Weights of a small image classifier.
Model: 48-pixel images, norm layernorm, moe soft, num experts 8, patch size [6, 6], layers 6, width 256.
Training: soap at rate 0.0017, 24700 steps, batches of 256, held-out accuracy 99%.
Data: 42238 training examples, 149.7 epochs.
Rows from block 3 of a small image classifier, named by matrix and row number. Rows with one number within an expert belong to one neuron, the router's apart. Each number is 500 + 50 x the weight over its row's rms, rounded and kept within 0 to 999. All counts start at 0. Numbers have three digits each. After the name is the row's rms in percent of the matrix's.
Before each expert's rows are labels from the 100 images, of 14848, where the router gives the expert most weight on average: "place" is the part of the image that holds the peak. Only what is clearly more common there than usual is listed. The data: capsule endoscopy frames (Kvasir-Capsule).
# router: slot weights (model.blocks.3.mlp.router.weight, 16x256, trained with AdamW), inputs 0-127
# gate: expert gate (model.blocks.3.mlp.gate, 8x256x256), inputs 0-127
# up: expert up (model.blocks.3.mlp.up, 8x256x256), inputs 0-127
# down: expert down (model.blocks.3.mlp.down, 8x256x256, transposed), outputs 0-127

# expert 4
place: middle right
router.8 095:492500449506434532558525489494634402478455603498570561477490609541466453529526522480558568413498599461508443429521452469513537421519578517567449472557408471538587459524445511456535499450594512595529417433517443461455445485436473567535472469455503594457440550484573568502531596507520503483410526559522552529536443551418532540527459499499511428462441562556411563512504493503457473516453
router.9 104:568491466519446516504489539413597462457495578445493527401507537541540517522510501414562527555394562496559461502512442417546461445500536410570456439532419539515597494475495462483486499484540504527494479465416509408474416456468446575487490543499519463426458503540610577539510556500530525479479569561423502588486574606432533616562458468462517537512548527520370490514567442491446477522479
gate.1 076:480526509473482416458483498526430543526511524435570469471497567547486462436408533546468534513552509547537600446534517557491534516480479562538497461514467508513437510506478466436567514469545463522491494445507427440516413483493615529512496490538487507444465579467471462473419552509511538470576603441378477531501501403480442474554512566466437503489505409433508428561521508504409462388584
up.1 077:416414587560516444536540535483513509495506419455454526571477452514483524460596580450516467526462492489508489491429383477493424530577546467456474432489500486473546593466502548544468452457438554466582443515588664555489590541508429496477557520548566494469480399513526423527533480503450536540441398457522510481438468455502548449444484509575553504439427455502552485390500516460435547516445
down.1 084:476432501427512537463537418479420539412512511514544493499456519451485475492489506514488470497405489520462577614476489534369479497542489560599490459546431470496578504547555527524573501554558526537449519474497544591575461488467449381476501474482428488508469516529524419434471458491434558605531525489435479478523498446606566514547601487476458535485514500496563492464406501452540511582498
gate.2 113:506530513561516512501612462581652496499559606436483471443492569525476512454455473439496509514517477431508489453520564469552506456448533474474438521545488427444545468484505565407517494491489546481487504558420485455522495459547501476529550508513477569501528553573544425523523552501526483586551471624478515519405468497564437473568461513516465541557421416468448535610549630561474536384515
up.2 104:494566503535525524496588462534647483525566554403441523471496574610477520444500411448491516480517443442505469468496575501589532561461429506510435545505481432476545459471482526453503518473416532494507492549379441541483526424504566470481589584534445540508562522571539456488571641531487444564533483609516462559494492500502438465556460547525419563556382422490495558583565634521490504396596
down.2 122:514464454460454564470468453483534445536478387520553489508419527480624527484514452540481451466535553481523443578491568562451525544487496425492478477438520411518466431474488519531484548439511393428450455548521506539601556549540489487528522471434541453529493459449486495410482539515517437512443489545612588474565518515494543546601391532488549487502618489526577466362428448530401510514480
gate.3 064:448467490484525441547478571470500473481542410491472439501565555600472499521482522505554546418446554527485480558550476508554418614528512468501588537544420468518513475536478551581547478552537551577487550423482495593527529596461449524450502586525576455525508527455485503510530389494414567479531493432538503473590569520533558491414494440542480508565419471479572535546410437465475503545544
up.3 071:498462479569550488482496465552397435450519441525495571534528484513501500474427489571391493538624568483420480474467440543465403444491499541533503410521552549544482478414526455465535456537471484495490504502432521412577535500370480451527485517558469513527463472505494505481484615438463446481532483473445456504512508432464397529498544523508538484521505519436548461465463574409394420490584
down.3 064:419564619454536459507504549453492422590552470546576578464405477517434525530504490545436467545467584510585452424527492427491498585366559493561490527442534510540518423440435491569545520491505493542479526418515534507580490519465369504612615442486445521473453534503553456484492480520462458442478513562585464494496499467523521488494480515544469453528477449477406521516517505508515511509477
gate.4 085:453420504492528491400512507463507543465570484515488491537512599559511473479521566553507521450486541462456532536518427616413515497546500523583496502569440539545502512413453546590516484457473506529488524546558467413520505537434532438509526487499475485486496415423432485535481507625481485521544537463490497510481492475497536473392520521518581495479429438587478522406507468495467540481641
up.4 083:511373502574561520393456450492438563462545532481470492522448549619532476523535558493493541434517538510506472505556414608499484541493502447483534524533426541555554572436525615467540416521502500544553526555512590422444546558444449452473553402562505505455540483489463498537504526569519489550509499490493468501511551488499515524471528527477500427508512524558507577575578484469477516537518
down.4 083:502564480456437575461435514460499537473464535511494425555553500439544572480505493346457532605421385455497517490537574522445498541420520464469566555516475479591535445482513506467589515485500514478467581480491534502563551411476444569462609573605492564466555638551433513500436477447387499534431531505562468468461551483515461430454470419527492499555493469460418561432489501553533572462551
gate.5 069:533487532525533424456409474510448564539475462481537555442489478528465464462504574570460531581540556405457509443618503486558523542501503419461495620437475477570592522397511463539469558587561476422509578578580467457410542410477538429543513434505569545506470528519589405468524502579503429610443543499481486603500422479525575446517478521491490463585468484456462492575406524387497543507484
up.5 072:503538492485482451535501543570450507540480539567530502503449546563485491558511441497495456551443465505599442517522496429481414521461478524594500441528437540558381541513453457483447502500509504503434519495453585545480499546561432584445582438438442465488503467501513526513475488385541547487438436480502463447477535526548429491509537508501531482474489392602408471447590558480449564513442
down.5 072:369467468426519512517476460478511512500519526466530530443433515492504417430549520586363543465415563444530555486507443497494541524570409446521433508499501392509610530483457539537558555460527478514553608437489520524560564495536484480547514468485517428448514512574537392429481513561550550401527444542516558367538525457487541432482593457486529455506491516504559517559465541478486537468511
gate.6 074:515489547481509492577587485525458586500522419521542453466471479409543544565520486475550434529416448528468411475561492542462491504445414562439480507479619466479472593455476429475582482540447598553531564467553541467485526531465581535496464465521515517428421559400515494499590507475546579492479450474593517437548533444447469512535517391544530558439425536451482467502510496449503537561431
up.6 076:424551515446614513552555564516574549456467464509555533433467529497499506504493523545609558495455447448537510461534467577567488515464458430512417497484514473545475530448467460508558464579523597470558556468517483524522495518419436576506528514591556492450412468561524495582550584427554495539484495535531525590482475449480547542614545520505558564449475573432506451470542532488468536496391
down.6 077:491498542571528501534483449522575476543468569512513437480533492445538409556525516487569471519496385489456552428516535443471553452477443497468565592538538366580437514510418520495482477463441500436514602363500508497585526554557515496529486497542548395502549423463575516400498374490625432527517463547485486503487473452463435535398508506469458627489556510543528582559527473582464579531433
gate.7 098:449566490425496576444483562526588497579495575509488451507646442485509411506526454500435529511508454497479549530485520497476532533469473532409446494513437505553506511527447487414511416411616527515549536494447521541529492402516484535430575501447486437382452532512467504497548521444415543472523436558535497502539516465549417526508542542572465529457526545503521457523585520435470566499420
up.7 100:535515508553554481499505400486445529454482419518555579436431541522451628495491490514547461481420537501506461497431495563470462500539581584526506474441540512409441486501536546532443569566446480589520411462513476458480454540478419524498497551616515496538568469543489413475552490513573436566463504455510501452496459468471522499544522525428526509612510531563511486428411445561550435488611
down.7 094:503484513531529474454486532480498499569421519500475493516525506600501554546498469526553487503502600448526468478556549526471578484508506559466576549493529527354520494522490427520525558483463527566434451556506560448527477588494507437523573461481517489549423572426458501567516514362528489489470499504501527507557449505469447475505505428459544453396508583414381379536500596467469510486593
gate.8 116:606464538455463538448476484488588454443552508553587429443434515500495481390553549491491559497422536579536497404568505363539599567503538483498492499499558537523449489515514539423479501517514507532513609504490472607460491468515445534573426490462457407537480469525528524559491488559529529442516503440495555533496465503514445545530463463500526531518537504492511440508566438469447507549465
up.8 127:557531552491537514453487514484563529543536539481549396480545535586503521446452490504554504561423497476559521399535497386611542562477503416431467527535505469530458447507470511423553587528474497477611479530480548541540451463469436499528409525453417449462530515442461522560500454526474497480542521465393599591481472498409618455499481480506511503573564517507526446583459513565433523559514
down.8 116:543541544526462471549569542368556530461532520469497484562500555582438406541504467546478518504447561545542492571547449541537525439547474472508455447518514497512526484477540554498462462546522617491460416570423508471515436451476526550429502444500580499460526501469448562482488569584467487520554474552531506338528495400468536545495498560552476455504605464502470469479404472451496488466458

# expert 7
place: top centre
router.14 095:515456524538519519448511470546516601465483483520527530446419518370543536444591395479509507465547532529486508529417459484542497518450494508469457493559441540451567497522536519441619492470492458622482517506580471645527442492461510600543473471346542470417421506488544498458505524521458481590447547486507437518436536538505440488483563516516532534532473442468545538586510486463505432508478
router.15 094:502564516607488613514463570515426444573467474466449480529484508544564489542452462568406502508559414561447564533468576530538521499511439524414642466458544418571521516511517458416506469501370523552532557580518572588509569467450452491463508492574479535513594438465472509500510421446494423554506474410495537437523556467510424433419488402453449532420603469543554481455506531548555548545479
gate.1 105:543468569485436532580509479521568508424434560556547518492502482463536499457493494448393504519570503459449455463499421470607488602509500410467507550493449488530432485531494537539511528525485552552503497487516485493471497566396481397420454545509456518525440509450446499492622477544463563484469438487433453516481515527503524418522518487426506454417536464496494487456438597548567440405538
up.1 109:533527469512574453490536481517390504589539507510483499624498490542430554565569528518550547470437453530501533525514547473438506452426466631509448484544538605468469483438436383536493570513497511433465476479523463482551447487529496448545590477569560474545499563494504487505394583528515412533521517540500440514546558523482529539430562533555466530653516533516483425478521447458547563520538
down.1 104:447489582481530412469590403482469443644407462527493556516488372427551512466490539464414461473558454552435397471500478458534444451484547550514398473578512488484527436553559500502506535476415494456521483553458501502467486527519383487509424599477468497522494500523458484537452529496445520587467465460436461450437506526496594503555481469531482521462520605462566452536587545507470499421540
gate.2 080:564496397474538413381516490561395457576527522441512480365515511553536426523553474466516541514551503517493589486460554371570551460507524408518456445472420567554504549473526539481468525480510541411451446435594505508458471405412483492539534578531534482483586490465558515482562497520412473498457589485418387583579547525467523419509582442602518613455476517511509453468443501569483513519528
up.2 081:509498424471452455442535506544440532494486633552500464529516446564487560558589492415495517430467534522501591512408481440561616475484538404512532469436493464502505468531571525547532470415421433534400530478408406491481441421488502505534518509494433550490468439523516572502511526532501544498570587558470451480617575527462557451565480433567597493478492518508479455480470539505552475542506
down.2 082:432431490465463536517406441509454460387505539521540565525474496448510506539596444539514499549504449576506605528481513585475454504417591577462485480644446503603452488470529445497491412565540499477502497505527579549480502541603484443530533503536492436572501531481491381490435427551461578508454534494577454582500491409532458496592490486485454458498510476448455482544441607544506469512438
gate.3 113:429426504544575443484551439531566485506582437507478500433535481470467475447530462453431451416557467499698481497526509493514620552422499514461487427457502533436519501521471521472599548457431557374497537504475587497442509588441584550399584425526501474532590537499552477509472553536463517504492535466545494448472468519528508566527548495500451537481501464498474419560460478438514496455477
up.3 118:474446451502506445554506448561557481521581520568457448474521484510505483411546440435470446444613448483674450495480481537540636516495516481459488418435474557397474462552453532488592496523467464412523461525527486477484534649444607530412508427554518444578530491483496528537464491501451432517465527461460536442468517560515599413542535503485523634490455453485494431516558504465529495370424
down.3 120:419462489424403520485536445540511567649529535470536452481568510515506517612409480527498474479475508494551518537505560538566504483485408524510475547463489471502406475490440630476496482402629487418522524507518506366592513470542498482565592464492523480407564476470487485493500511496507466507511517474467500538583561465458478401477485542418557537569497417362564526520546474494523515531397
gate.4 096:498564449493574449515455486408490423488519547517413487496487506554589512532418470565500445498548441471442575533458515432507481488509526510591418468512426474512529531497541514519537640486526546457520523542407447486452510559482395530575480494526435514480535557446506467487572450507516528551526527499494507598508675529442446423451522592529588439459446406524586496423541612481605495507494
up.4 102:410448577538540555465468525459454471467534516549439484516500510496465418432622509482414482493461586443488568485516426459590507525560450536475531544393544494410601437520608522539478494569524429536477477559496555513439525438542431566458433419523506522588617502422486578489556510463443520414487522436557520583504428520542445541512472543571493573501569527543528467515578512512496448489601
down.4 100:538441480603451509479502477584498407527511533569560499529489475525453496458472397455528547453568667494445512628543500534498421516507558596530642572576409449484475419581560581445441375412514522439485468513453512468534597503482436491595440491443611541557419587547523496484459546535603524628518493574526473467472520446467495458472489503460547435581454465477498496537489503417531519546562
gate.5 086:449484472502447492527496468465417566455467394435530483417518510500415429523452523506570454435505528476540543540568510543544468503507485535507578451410519437517514513596532530467498511551549477504532465582468543462404537416509441397533433505413661512477434510619503547525487566547466581466493555433544450454509511518530552516489486479445452435469569459522447538477586457430409493562425
up.5 090:609555554462439562399484544537504496500505585571517534586418541452544585479488448447495546452407453529460479402496506525505529526548519513459436578457457522450508492509502533496506500479419473432511526477468543524543431466521388526507562530577373536512477471435520453488408559521519421440391502541476473476484436542348507541460521432578490543558511507510477554477509603528516523503509
down.5 089:587427470510467532469464560414427485416548523574500469465398517490471453526554461436543446417495477563575544532547544487448510480481450439572515410441445543474475448518519555431459497624519544477511462440531428460405556509500597436556541494565519484577546597554381532560497536489556500486585448515514472468461447503485467502443577548483500464559468520485403537587452435472513433533559
gate.6 073:467420509458492519505504454475568527559482541515503574432551533435488472582576540507525517449471533502516470524586561494578444665540451487548579462462547527480447619432503560437527522489458479534486531566515475545531515540602534398543465395498498515460450344521477529440622450520497502453623436506506438482534474560449500468558474478447514427478500550500524431486475483460455427449496
up.6 068:486500512574482531497474555549529532484510496445457458515471459485461476556497471528443512446566501528608509477427486503512498440524607492455570587449421467492527507431448467420467588534465474512535508413549535444531456540457425613483460481585587569589473564494517505510488452510487530584465532566550542458585417518489505562467534436602475521508431471470555427510499561478594464530539
down.6 070:454537548483408447566498349424473473520449515560579493450469434517486517550462524503486456511520453591516484438478502526497456495493458497533607490534506419475517464590512559531461538484484602511494495505534486560466471559444530478503571511525486536382526589624545525495463480521537427492544560590414510574516510512536498492499467580501494443501435490502476523438575444473525490457450
gate.7 096:497519551487508459560437579474494479536621477530552468558476514475546480452437493454404443482516517526459498479481439497525502417529493482619551501584429525463456507501547512531468565422515476558434579493539443497555512537493538530493433540549525492493548492420561533544640431455524540613511479436551516467476483505535509445484507498463438488516469412502427488503522399461431517403534
up.7 097:502529565467435531499473551477473509573600490566533522520457568520481492445504476488509421508534537480542550499419507461450520418521423500571501473512425435474486508410535461495477563569497576471491579420418435581545549488504436590429481507429489535498471487424539513512513428509506534604524501494556484497467533500467503517479535485633555482494464380542507499454437443459494458460468
down.7 109:565444520536459469413564492590492543589431449520384482568525554439520462444527534539534477423505521507516341571510444456543392517481579546522412514566486529558513512543538547485634573512433487484460546448504496482504477492513423489524513459486505579440528469487558460498562547487565533555516609504428475433423541516458502473415456482494482512587547485461562574491511447489457488505528
gate.8 074:468524512494599546552469507578486489490520546501534568415514581456377499486520473505464558530478449412490550486455477379553505488499483444476549488447428505553485447462546572498440444622486507450446558479518491501551507424420537531418530495470503484464520526502577422423518541488574483539566538482512471493467586513503514595647570554505455477523441510483477491514490543397578455454543
up.8 085:470562433489419583479488513486497472459500481501501504508421520469513538495515490510529567472636524481537493493515530487528461493520569543487445446516524444514465555543584420502525459483481492552487570551559412550469447458555398525436527498462557559515445442451456438522534535525477500458467517520482457525518503507557403591511545443472563521520486518514483528489486556467538441469508
down.8 075:411511568485515445492504443500516456477575512493475496576505486479515417486477439593533456404488550486453413514479420450617492531458435435491476496518498507511601637487568561536521695572520525496562511411471441504448406512607507433386481447482545528512507500481535484526468602467467505553521451521478437457423527512543443490469402505521511483567441517494509542527542493540515430504511

# expert 3
place: middle left
router.6 092:476461491457577548394418463471419523494502482499476483511468481519484482476413466467486521553546410468478583563510493458542512518562458528459473522566481528521538449537460564545501503518511508496517435519501497443460579567460442564489601431566405392505519464400501424432578456586484512436595503466409573517509458514546489442472413500541582539492571474474562448428421487557558544496414
router.7 098:514493375476611452442425432599408522520440531483484500428525482510517525468449537417457500579499477476489532543586494399459550509536461555565461520573430558503575514537465469598515558483525460496491532527558439479519526566528524545524490463470434428486547499406550399398497550516489437468539550465438435596484464507465444509477523481611512534437616457470591505464566457516485514483439
gate.1 109:543468575470453552446548562564501495565515453464457463534506470485480493443487554537486498502568498490533379473505420459456512460451494494540556435567559533586457428518549472451500623497483481471479421467493537475541488425448493532510366469487462540519467530415523475563502560471483565452453459429455560540468538463382555426504438548481516521455467601479438418508497450377616460400479
up.1 103:551478509571529545412542516535541491457430519471482581541560472421453470559444557482529447448513477534507444448589367417509530548544474482534487549581513518541408477542583557593541526490441496501526518476577522399520478444565454420539529498446474512455577528463556483535461621663475534440489475400506546468512522428480481512589513519464470526493484452509471470534494480452599517483495
down.1 103:536499550494546550550559549399522488569395588502579412527489488581502486440516541549470422504461429557594490568508538433502518476593534396548444526406534475409563500527451489450529469456447482447444594502539437484442468596521490547590492491532603452420425446537465481547527447539454576510469452474518443554513589452427552461495482517450602520502443549545540537489559498510514437460581
gate.2 093:536527484491489516416445523500519446479490460482418508468520519413487466528531536442497558476454543463492445475487457459558532414499508458482601566532448449513584469581448524474469461532512530520449552550449486457403528528495604424503505541553465533600526503344541563423506578506461444431430434517542474619582436412482576416467482516514506447496539566507526481588556480537451538451494
up.2 089:474499412529518545613514530456538529461416519484525472547429499601471517566435397532491528568532453520580518484513523446473404585468439551523436435541463541510430477498529522563523563489533478506486522572483511496547493533502438444508467465523522444412488462584428417625551544492453429576598541408486583514512606545555429528524476502474478507509566517432457505437479494527570494533556
down.2 099:530547494440603540493556490568609504527471446546431463425524412445569465382544494492553487547594485456500582483420590535521507475516538508422545519554563481509483532486456440488494569462400537414569492501563551558477504519499510464524468509481469528504451512443566432424533428481533502433463530389474541564403450450517477460540547546568509501475507496473588498482520494556417512513497
gate.3 098:530561537444472521515586467478530567503510452469591511499493550415467453572424580456468447478525520533442452534446551529498449390518424526479398527570522482401560534456586465525489491463489529545541492534573446498420444550466526541490535490438555553459480444568437402381439558518448614474422513517553453486549500539556438510527503467490475514491429515416507510470482434540539455395502
up.3 107:394471457463453440540560529485522519472504466551528499525551560458465469633557554532492557533537574536562530535466449512520415490543429496442537551530481495480578499584568546567503463539539514555475497485472546451492471457592511524570564528487577556521524544548478493650568511513547521501474405492545535520520450428456434517610461494459489444469551468437572437461544467487533512559507
down.3 095:585482543532490528470506508478492477468489510447607493424407495498564464550500469583497508502536529482597607440492503467459365452546518571484442492547495399521508547503498590462482409520542585480557556382551426509472522460443514534475530595422522565555504519592432549536569447453475589413493597506519511467449491467522506572445424469449438478516500595486449401533458518507509505566547
gate.4 086:472562432488524540488481553614579485535564533661436558575455545419542473463528457464472581439320419522486581568487451561459503402435554424491605556426534508382478417501524477469484500423440479591493542532513476558518510477451505454456473444541513533507517488557451542502488611518576490470535504488448479554449415583592491508518530447535519553434480595548451550414569539532429527532427
up.4 091:527404513507606539444435470465460432477550533570467492462387468428411529538461494502487468510561485616558515384504536560502493475524492485560601465407502599464412584547535575471477488493448494472537491422532386413531469434490497488437471526510416563479430462529545473428430492444518386498546553568428435451560455472470452466412579476485465526488536460594479423530488444475599507486496
down.4 085:485540522519461574478524572502444456493527512516526518458402552517524520578490426442532455428512487563462464457506493438517548542429526483408507622453457547531476468414553584482526499539531490472431533556554417485404531432533573551491573495512577512534459505446436490529533438548511437397525489504601472409518539475493610511448496466455509589433589538550571566453540535502508409457454
gate.5 084:534539506610503616472568552467459554486520454573542447497449514428471546417448485462455426458457456436489494458506452473537576353574493502558604438459547594456559569386593499567518512514483496495395544482472427402506483516496552474453484458447564428586514506472627466531534462424482529413528558440541550487507582512483499422484543453571481509483518481483494435465451467532488572488466
up.5 093:473579453502530512577496515601488490406497493501492461477452519517503406582447422457430460442603457457441557520538552503454485484471504502465498440469594481513499520480480419582517533531453511453370436430420407487524509560518601500418471505549449527552473511471491448437435598422408489531495407473598551486453521511501485464565541504451530443535515520528445516607404447419567537555534
down.5 092:543599488506478496464491419492529493573486381527504564466548465524500553470501593402568462435392448449539421430483533473521528586529511495649509567525514534534467440464457488520556565440553504529570521500513574457451484489515593493547461548519564572549566467507446489576475482465452410547566498429488495543443514458473493563525568573489465494470512574525551569463451447539541491524461
gate.6 098:482534477519614561451420564642461450529492498435544508499497526503498470479500448452525457504510454457348477548489495383487511427465498501526444478581431480461549566457532570421452537535537478437561555538553502542484534418541488479433521439486432568475481488529566489484601484566470519541511507477565427480508422480566474505560529524444453474422494463516486587490482562539536604504468
up.6 096:483470543565469541527513562476513546513535489437527501481461484479443382500471443470611504541519455472552537481545480492587442483578569416536530577599558514395514509504461552516429375541496600430538410539528516494537483503498508525460408563502471502545573486469552441467524432502500556498498447497472485476524526501525547473507513601530476425430450363563566483525534491544519520504515
down.6 089:484502518560587484546462444485481435527537505324477386472537486510552502468575488473501477486504581448507410465513520533462433544486459478560501499463554593394440532534453534488420518491496436414461577458525520575396529459435528498523551495506516433566509454571475548457559459583433502513436521474522475516427469521500520551566379470526464521521510483422380460535553481523598561417522
gate.7 075:437551525517445533374479576465456619503585548525422573476431473505382454544495430496432499523498457457483497461468446478486420511551520532533482495513476415467402544427516497480481471460460563414448524424421491497419539509552476517449369484561468525466490514420410527486427545590491446488564447455527460469544629519457548484621453561480580446606423634438393491509590483493555475548461
up.7 077:439563533480533590421468465482497582550512602478430450558414454568368445463430449454384517473481472528518467428451449502495429492503500544584463523497522406482389545471525556528512532476470504501467508479381472514374474540510427562495405506503467540492487446459447516496449552532483433482527489478490524530527536535460567506537426555422596442491496650456380475532551489533527501548444
down.7 083:493596451413490522504530465481578432486430510511563565516496485515525473427504524483566463456416424540395600622438496470456494474514556586550534465597532415460611482420556396531490511545544520420471517500426558476596576520542510547468525486488521508547561440379439489464513464592546503536506487485489485491486516534488457480497509474397562554451430449490488442460508454496543427481435
gate.8 081:509489608451570496532464447461560569495518557480626543566484442554377580451421523533460486480437569509491521481517515543470490486411521457453413463522514437419481464405469449436482556552491462543501468541548455542579529504411530496459601553504392584488519565528455463421476533483516570458431593504512504524512464451481446492464507539543474525454411431525478509460493410479472480579461
up.8 084:435493505540500475600465500513534436534486476482485545598544536528428489490481438409486462390497513455460628473485524550449557477493479492489461494573444463459482450515479418452459449426472382632500482519467469518539486409406496553505504512469478583487539499523529481474530593510478504492475559521481547545512530474526606413540503605484454567464479510519516556532436447458497499508418
down.8 085:520485507416509542445580558437464459499480459597444583462489535511428453617546495526485429537497597485499576549511589479508472502486562461521462563488470432420505484523431494538475425474497519448470483495580406408528391462463601561443560449474574437515613501496458480399428559530482526463498524459472487493556440460467480505445440604492503490508429526427487499487524502410519431538373

# expert 2
place: bottom right
router.4 107:489509597569448447480552512453630469526502514501506566430434529447469482565510541414519509445476524490487461401524523518473512462468646528630446593531448546476513544537488491471528464567524520505501538437498451495585484503444482451508409495401544539491494498514563544501506536470481488554441572560526401538520549501419576563536568595428472531543444510445424576518506555486462435514584
router.5 115:483445523589461461519601493503605512487542533494519511418485606467426465565518483464548511436419566472503410405509479475486498469515621501606402553530487515422505541513482506503499439536512464480521538483513491492510476434512595448528463528504547566420469536465517504546427540443546485597438554570536451532515496528512585539569538541493451482530474575474432559535559524460407505464607
gate.1 115:554439459499543530525556469525525509467538461449549544448547520561542418460528502452481466463478478539542479503566604589476451501512507511638449500514526492499508547524519465498478566564387478565467512501513438478545466505445473439547523455498534519469553461402551485584426516493416481519510443513531661600445535417463480464478527560516520546566613592506573536544484505489461475492555
up.1 123:456493468538562468574375543451492447438535456453474474574564519475481489404497485436477478473531515494485477505505539456429538516601538479501490530474572521526490497558590494585478514481500497401471473573455445457461550509493504457539491484527480504535549473565482485543474403579400515405484559427590537477517414481491471499582487441468513550434418536428527464481568371499496480413435
down.1 114:584416397454531561549411483506487550517429464544455583449532589486454485519452499471455499624470483475487434560592444606512491531432445622577533466432490518433505534593562487442374515476530455543481530536448472497374495532442530514548492525453417547466493537526458485534542560578470416437519512465533511464499506448469499459560490535432510522550577547493433519550531540545537554597470
gate.2 103:504475476417535494378462493503565438445486445492501475492530486497465535513560405545498443475554486422558484533542505490492521550520343515488436454569534570447526527480499434469627519489433521469545442496561410401436500506438470564423500564542551470523483441510482522458408514598492575526548470538414495485436471483528526508582475604549536484530457457423492414477512452442472482466516
up.2 112:529492494414501433390522500533542461392499493427613504447479416441512492430464516571549539452468435501581507561445485545429555582544378402546461471580568542505525546434563495536537503508515443456524401437568417467476491510466436599486474585523492459466494494483489656495403609508482604480562545491462493470492532489525511610510602522552511465478517455490486496455497501470489448523437
down.2 106:535520510459544531465507416480522533494489505598464540496437476471512499416511542557557540555445436501454497413461508562417517576565487513540512386497435426500497523515463499392514483492593564424521619475507470450565533486480543575560513584458518484560543500436514484526512510535499413588502418449457512529512535508541555510505455563552536433524456465497507416489548447622551569475560
gate.3 105:443555474639454579553505555586501489533425405505471456482549542457502538478554526575509483589534541475511480529602495553512445501446487459480508491482504481460386452434400502493434549501488515482518448520473600514481554482543471527606534608429501428540566401551492534577519568465531445479501451461419469560446461530521551430492405516372514543503555456455470446589493549480549546513460
up.3 100:600480548407487415483472421474447439538519547461574509563400442551481502555422444438497469396469397538534521512422485487506556476599574571466498549499522523505585561498582523457514455483526442518458536521513426451542432560453503493404463354580473570478497542490531510458499461537499499540511599583590600419513532405483472518496622458587474455580467573479519492414492433486466489443503
down.3 111:563614524546428477497528436459497500407506507478518507521538446519493509491620490532472515484495494500486444526487457451502486383484546623465454561465541485486548515493562497486408470405601418401496456500639545499486542516486531545457527527454462507560447538592535548488489520439526528441481387450491511470518479594468558526530579534462614495535520433483577520413527489469536450498518
gate.4 093:370553553538531472470545608460606476514462405560456591532454483519554446497523441477465508580516482436472531508427374452505504434564452535443422545525540475458525429473520453600524487464463538474484432514540549501541473559501592528529542514455399443401555457572515542469578496479475492472501550520445534478443458522542384524587508501451493456559472502502567464529490504429574497469543
up.4 093:386519544555500472471531636469595471517490434567432575492441499469598442530522457431424464554534497515522518516460376481520522400545431537456367535488527512464478474492542470602549430464512476487496477470521532493546483607537589535574494558449418467384529506566543524440612529536503473485538465545485462530406443518526388502535474524459465496572526485499514495497532502468601487468494
down.4 092:443455523526490575479457438453600473437517523465518502575496522546581564419418469543530574586505582551574394655512594435436525555451438465533473510413504411484465385506484492435456503541465629534546468526441470473512556435518511444488507530491508485534483454545523469437549492617511525436508497518484503473456542504509558484550412602515521438507450535414531459521469436448458571441506
gate.5 092:529520423458490409559537451408510538476544471431482595553549487561467552545482605514481429517401561483482365438500534440391562459473518404553511606379491497427447570501505460618528518518499522428500518517512482514560461453531505540467471440474485505482502504562488559496563471460500470400547469494539466529448468456453468505465546470432474459591402425478452531460542486495558469461588
up.5 093:495473601487574478574519549553486433436536504525484394460451504471497463488462473503555570489629529556612581587505468524534431541477499587476510402506548572504474520508595486435481502524490461538516527506533577539425568504474560503552612529502434488457478496433474437494519535545484468501495537475487537497474545445507554447475420479520509483458540518499502531558496459577533595474440
down.5 099:509525421531424480561544394455499468500434530473493500414590531524566505578532485566513448510521482447494579477459456553566555397544561470462407482493552516447491532438525501415571497402507434442531595534492468518484497498487498490519586521505520507506501528489491589467516572474504522486537526606449532524432529494529489576565415587496512535541470523514553558422527516489520516423497
gate.6 067:501461554536424507462546429506573483492585490460491425447436520392514534538464484547477513453606483465547515538561546439495548587497463481460460501539472497494441462557495485554534408451489554537478464529522611502532538575426410472391583533542512497462544459453455500480584581453471397453486536457457593515532412458608502572516442414490544497574527456494481512499485400519497444490540
up.6 071:416581522588477503470481533485554545411531510480567564535428540487495501585431488607532491411557509542538473492480498490492485524499551468486401484537509418580452545502494530501536521494522497575530468518444504466577482529540461516482580425522468581515491493514387502517565560454538393443492486506489565555429448557553507492500537412513435533568521503534516544440456327521505401484529
down.6 072:473459528557489535446590402550375512621383519465531551470549472522526550481470339470524481466469515470477497558481406501503542486464421534426469468463565559468541482549475519497524468483363544471464474538513491568547562539492443387443531471500445548470465444453533567549568407522582572567405497514608528536480497433475477537446549544520475459538378579537535557440569381558526487497523
gate.7 151:552493516505447461524471530494574561587475491527407452453508524574496480475484461503521532460571536481572528559508435513493500476429491480487459537529485446466445564571574484484556581486495571578491503520482531614449523451555449511607520507470503548487433546572566475467484403527508541510504556430572529474586495515509516402440481446500479422578522563432590516562547488521566495510540
up.7 150:517429473501546395493408527466479640576432536576412438507580526533420469462450577495518526504567544472524598552526391519487489451399508479514520536519511480426474570499510514567475585572442491543516486588560506538524484521504444479583460470475457605498522544461537426482518371485561466518480507443545520432494514567499535412417488447461534504571533507463598573542468503462520548516549
down.7 128:522559501538413454515569471543535517487553557568581451547544422480428553472530486411523546488505412505529472541519546407562571472434541579457469532521549423546471464483532503503498530508431531488415507510422498491488583493553574620435590396500547460457533423468491514511481550439491531436475499461561412576522515437528486610491489491488489569499486478484416492517558528492455559446428
gate.8 113:435550425525566518453461550488449522462478498531578427524500531560375504544409539557519407455530367545436416562477446488505480532498575492450512551510522462381456469475528497532497479509502520486549476534519480497450442391539528491513466533550516416456505470380505564493566434411551524527454565416605479530479466593392511543486450479483537473532555497470437559482589502521497623478465
up.8 117:448556447470593519460489529505441442492492474547546373558504522538444492545453562578468400451524434544439462558465510497472483543538544550465544544509538470448405519470527478530518535513479520526558511487500476435421482453566529493513446531476531515437468478455550588468590406376522492477468511403623435610448479568342483529475455504502545466542542527497408528476545467569432592511443
down.8 116:462494493455548504443428427443461500478601639559577504599487374506477464511445402395504501537468548449422523441466553491595445503519491522592528529479500588510421501477515529547481463576471541499458409474493547506514485382418451507500496545509570467433539560425487509545551478497505542546486529473456469486549517493476466512407479543570553498464474524441567493536459523499584530525522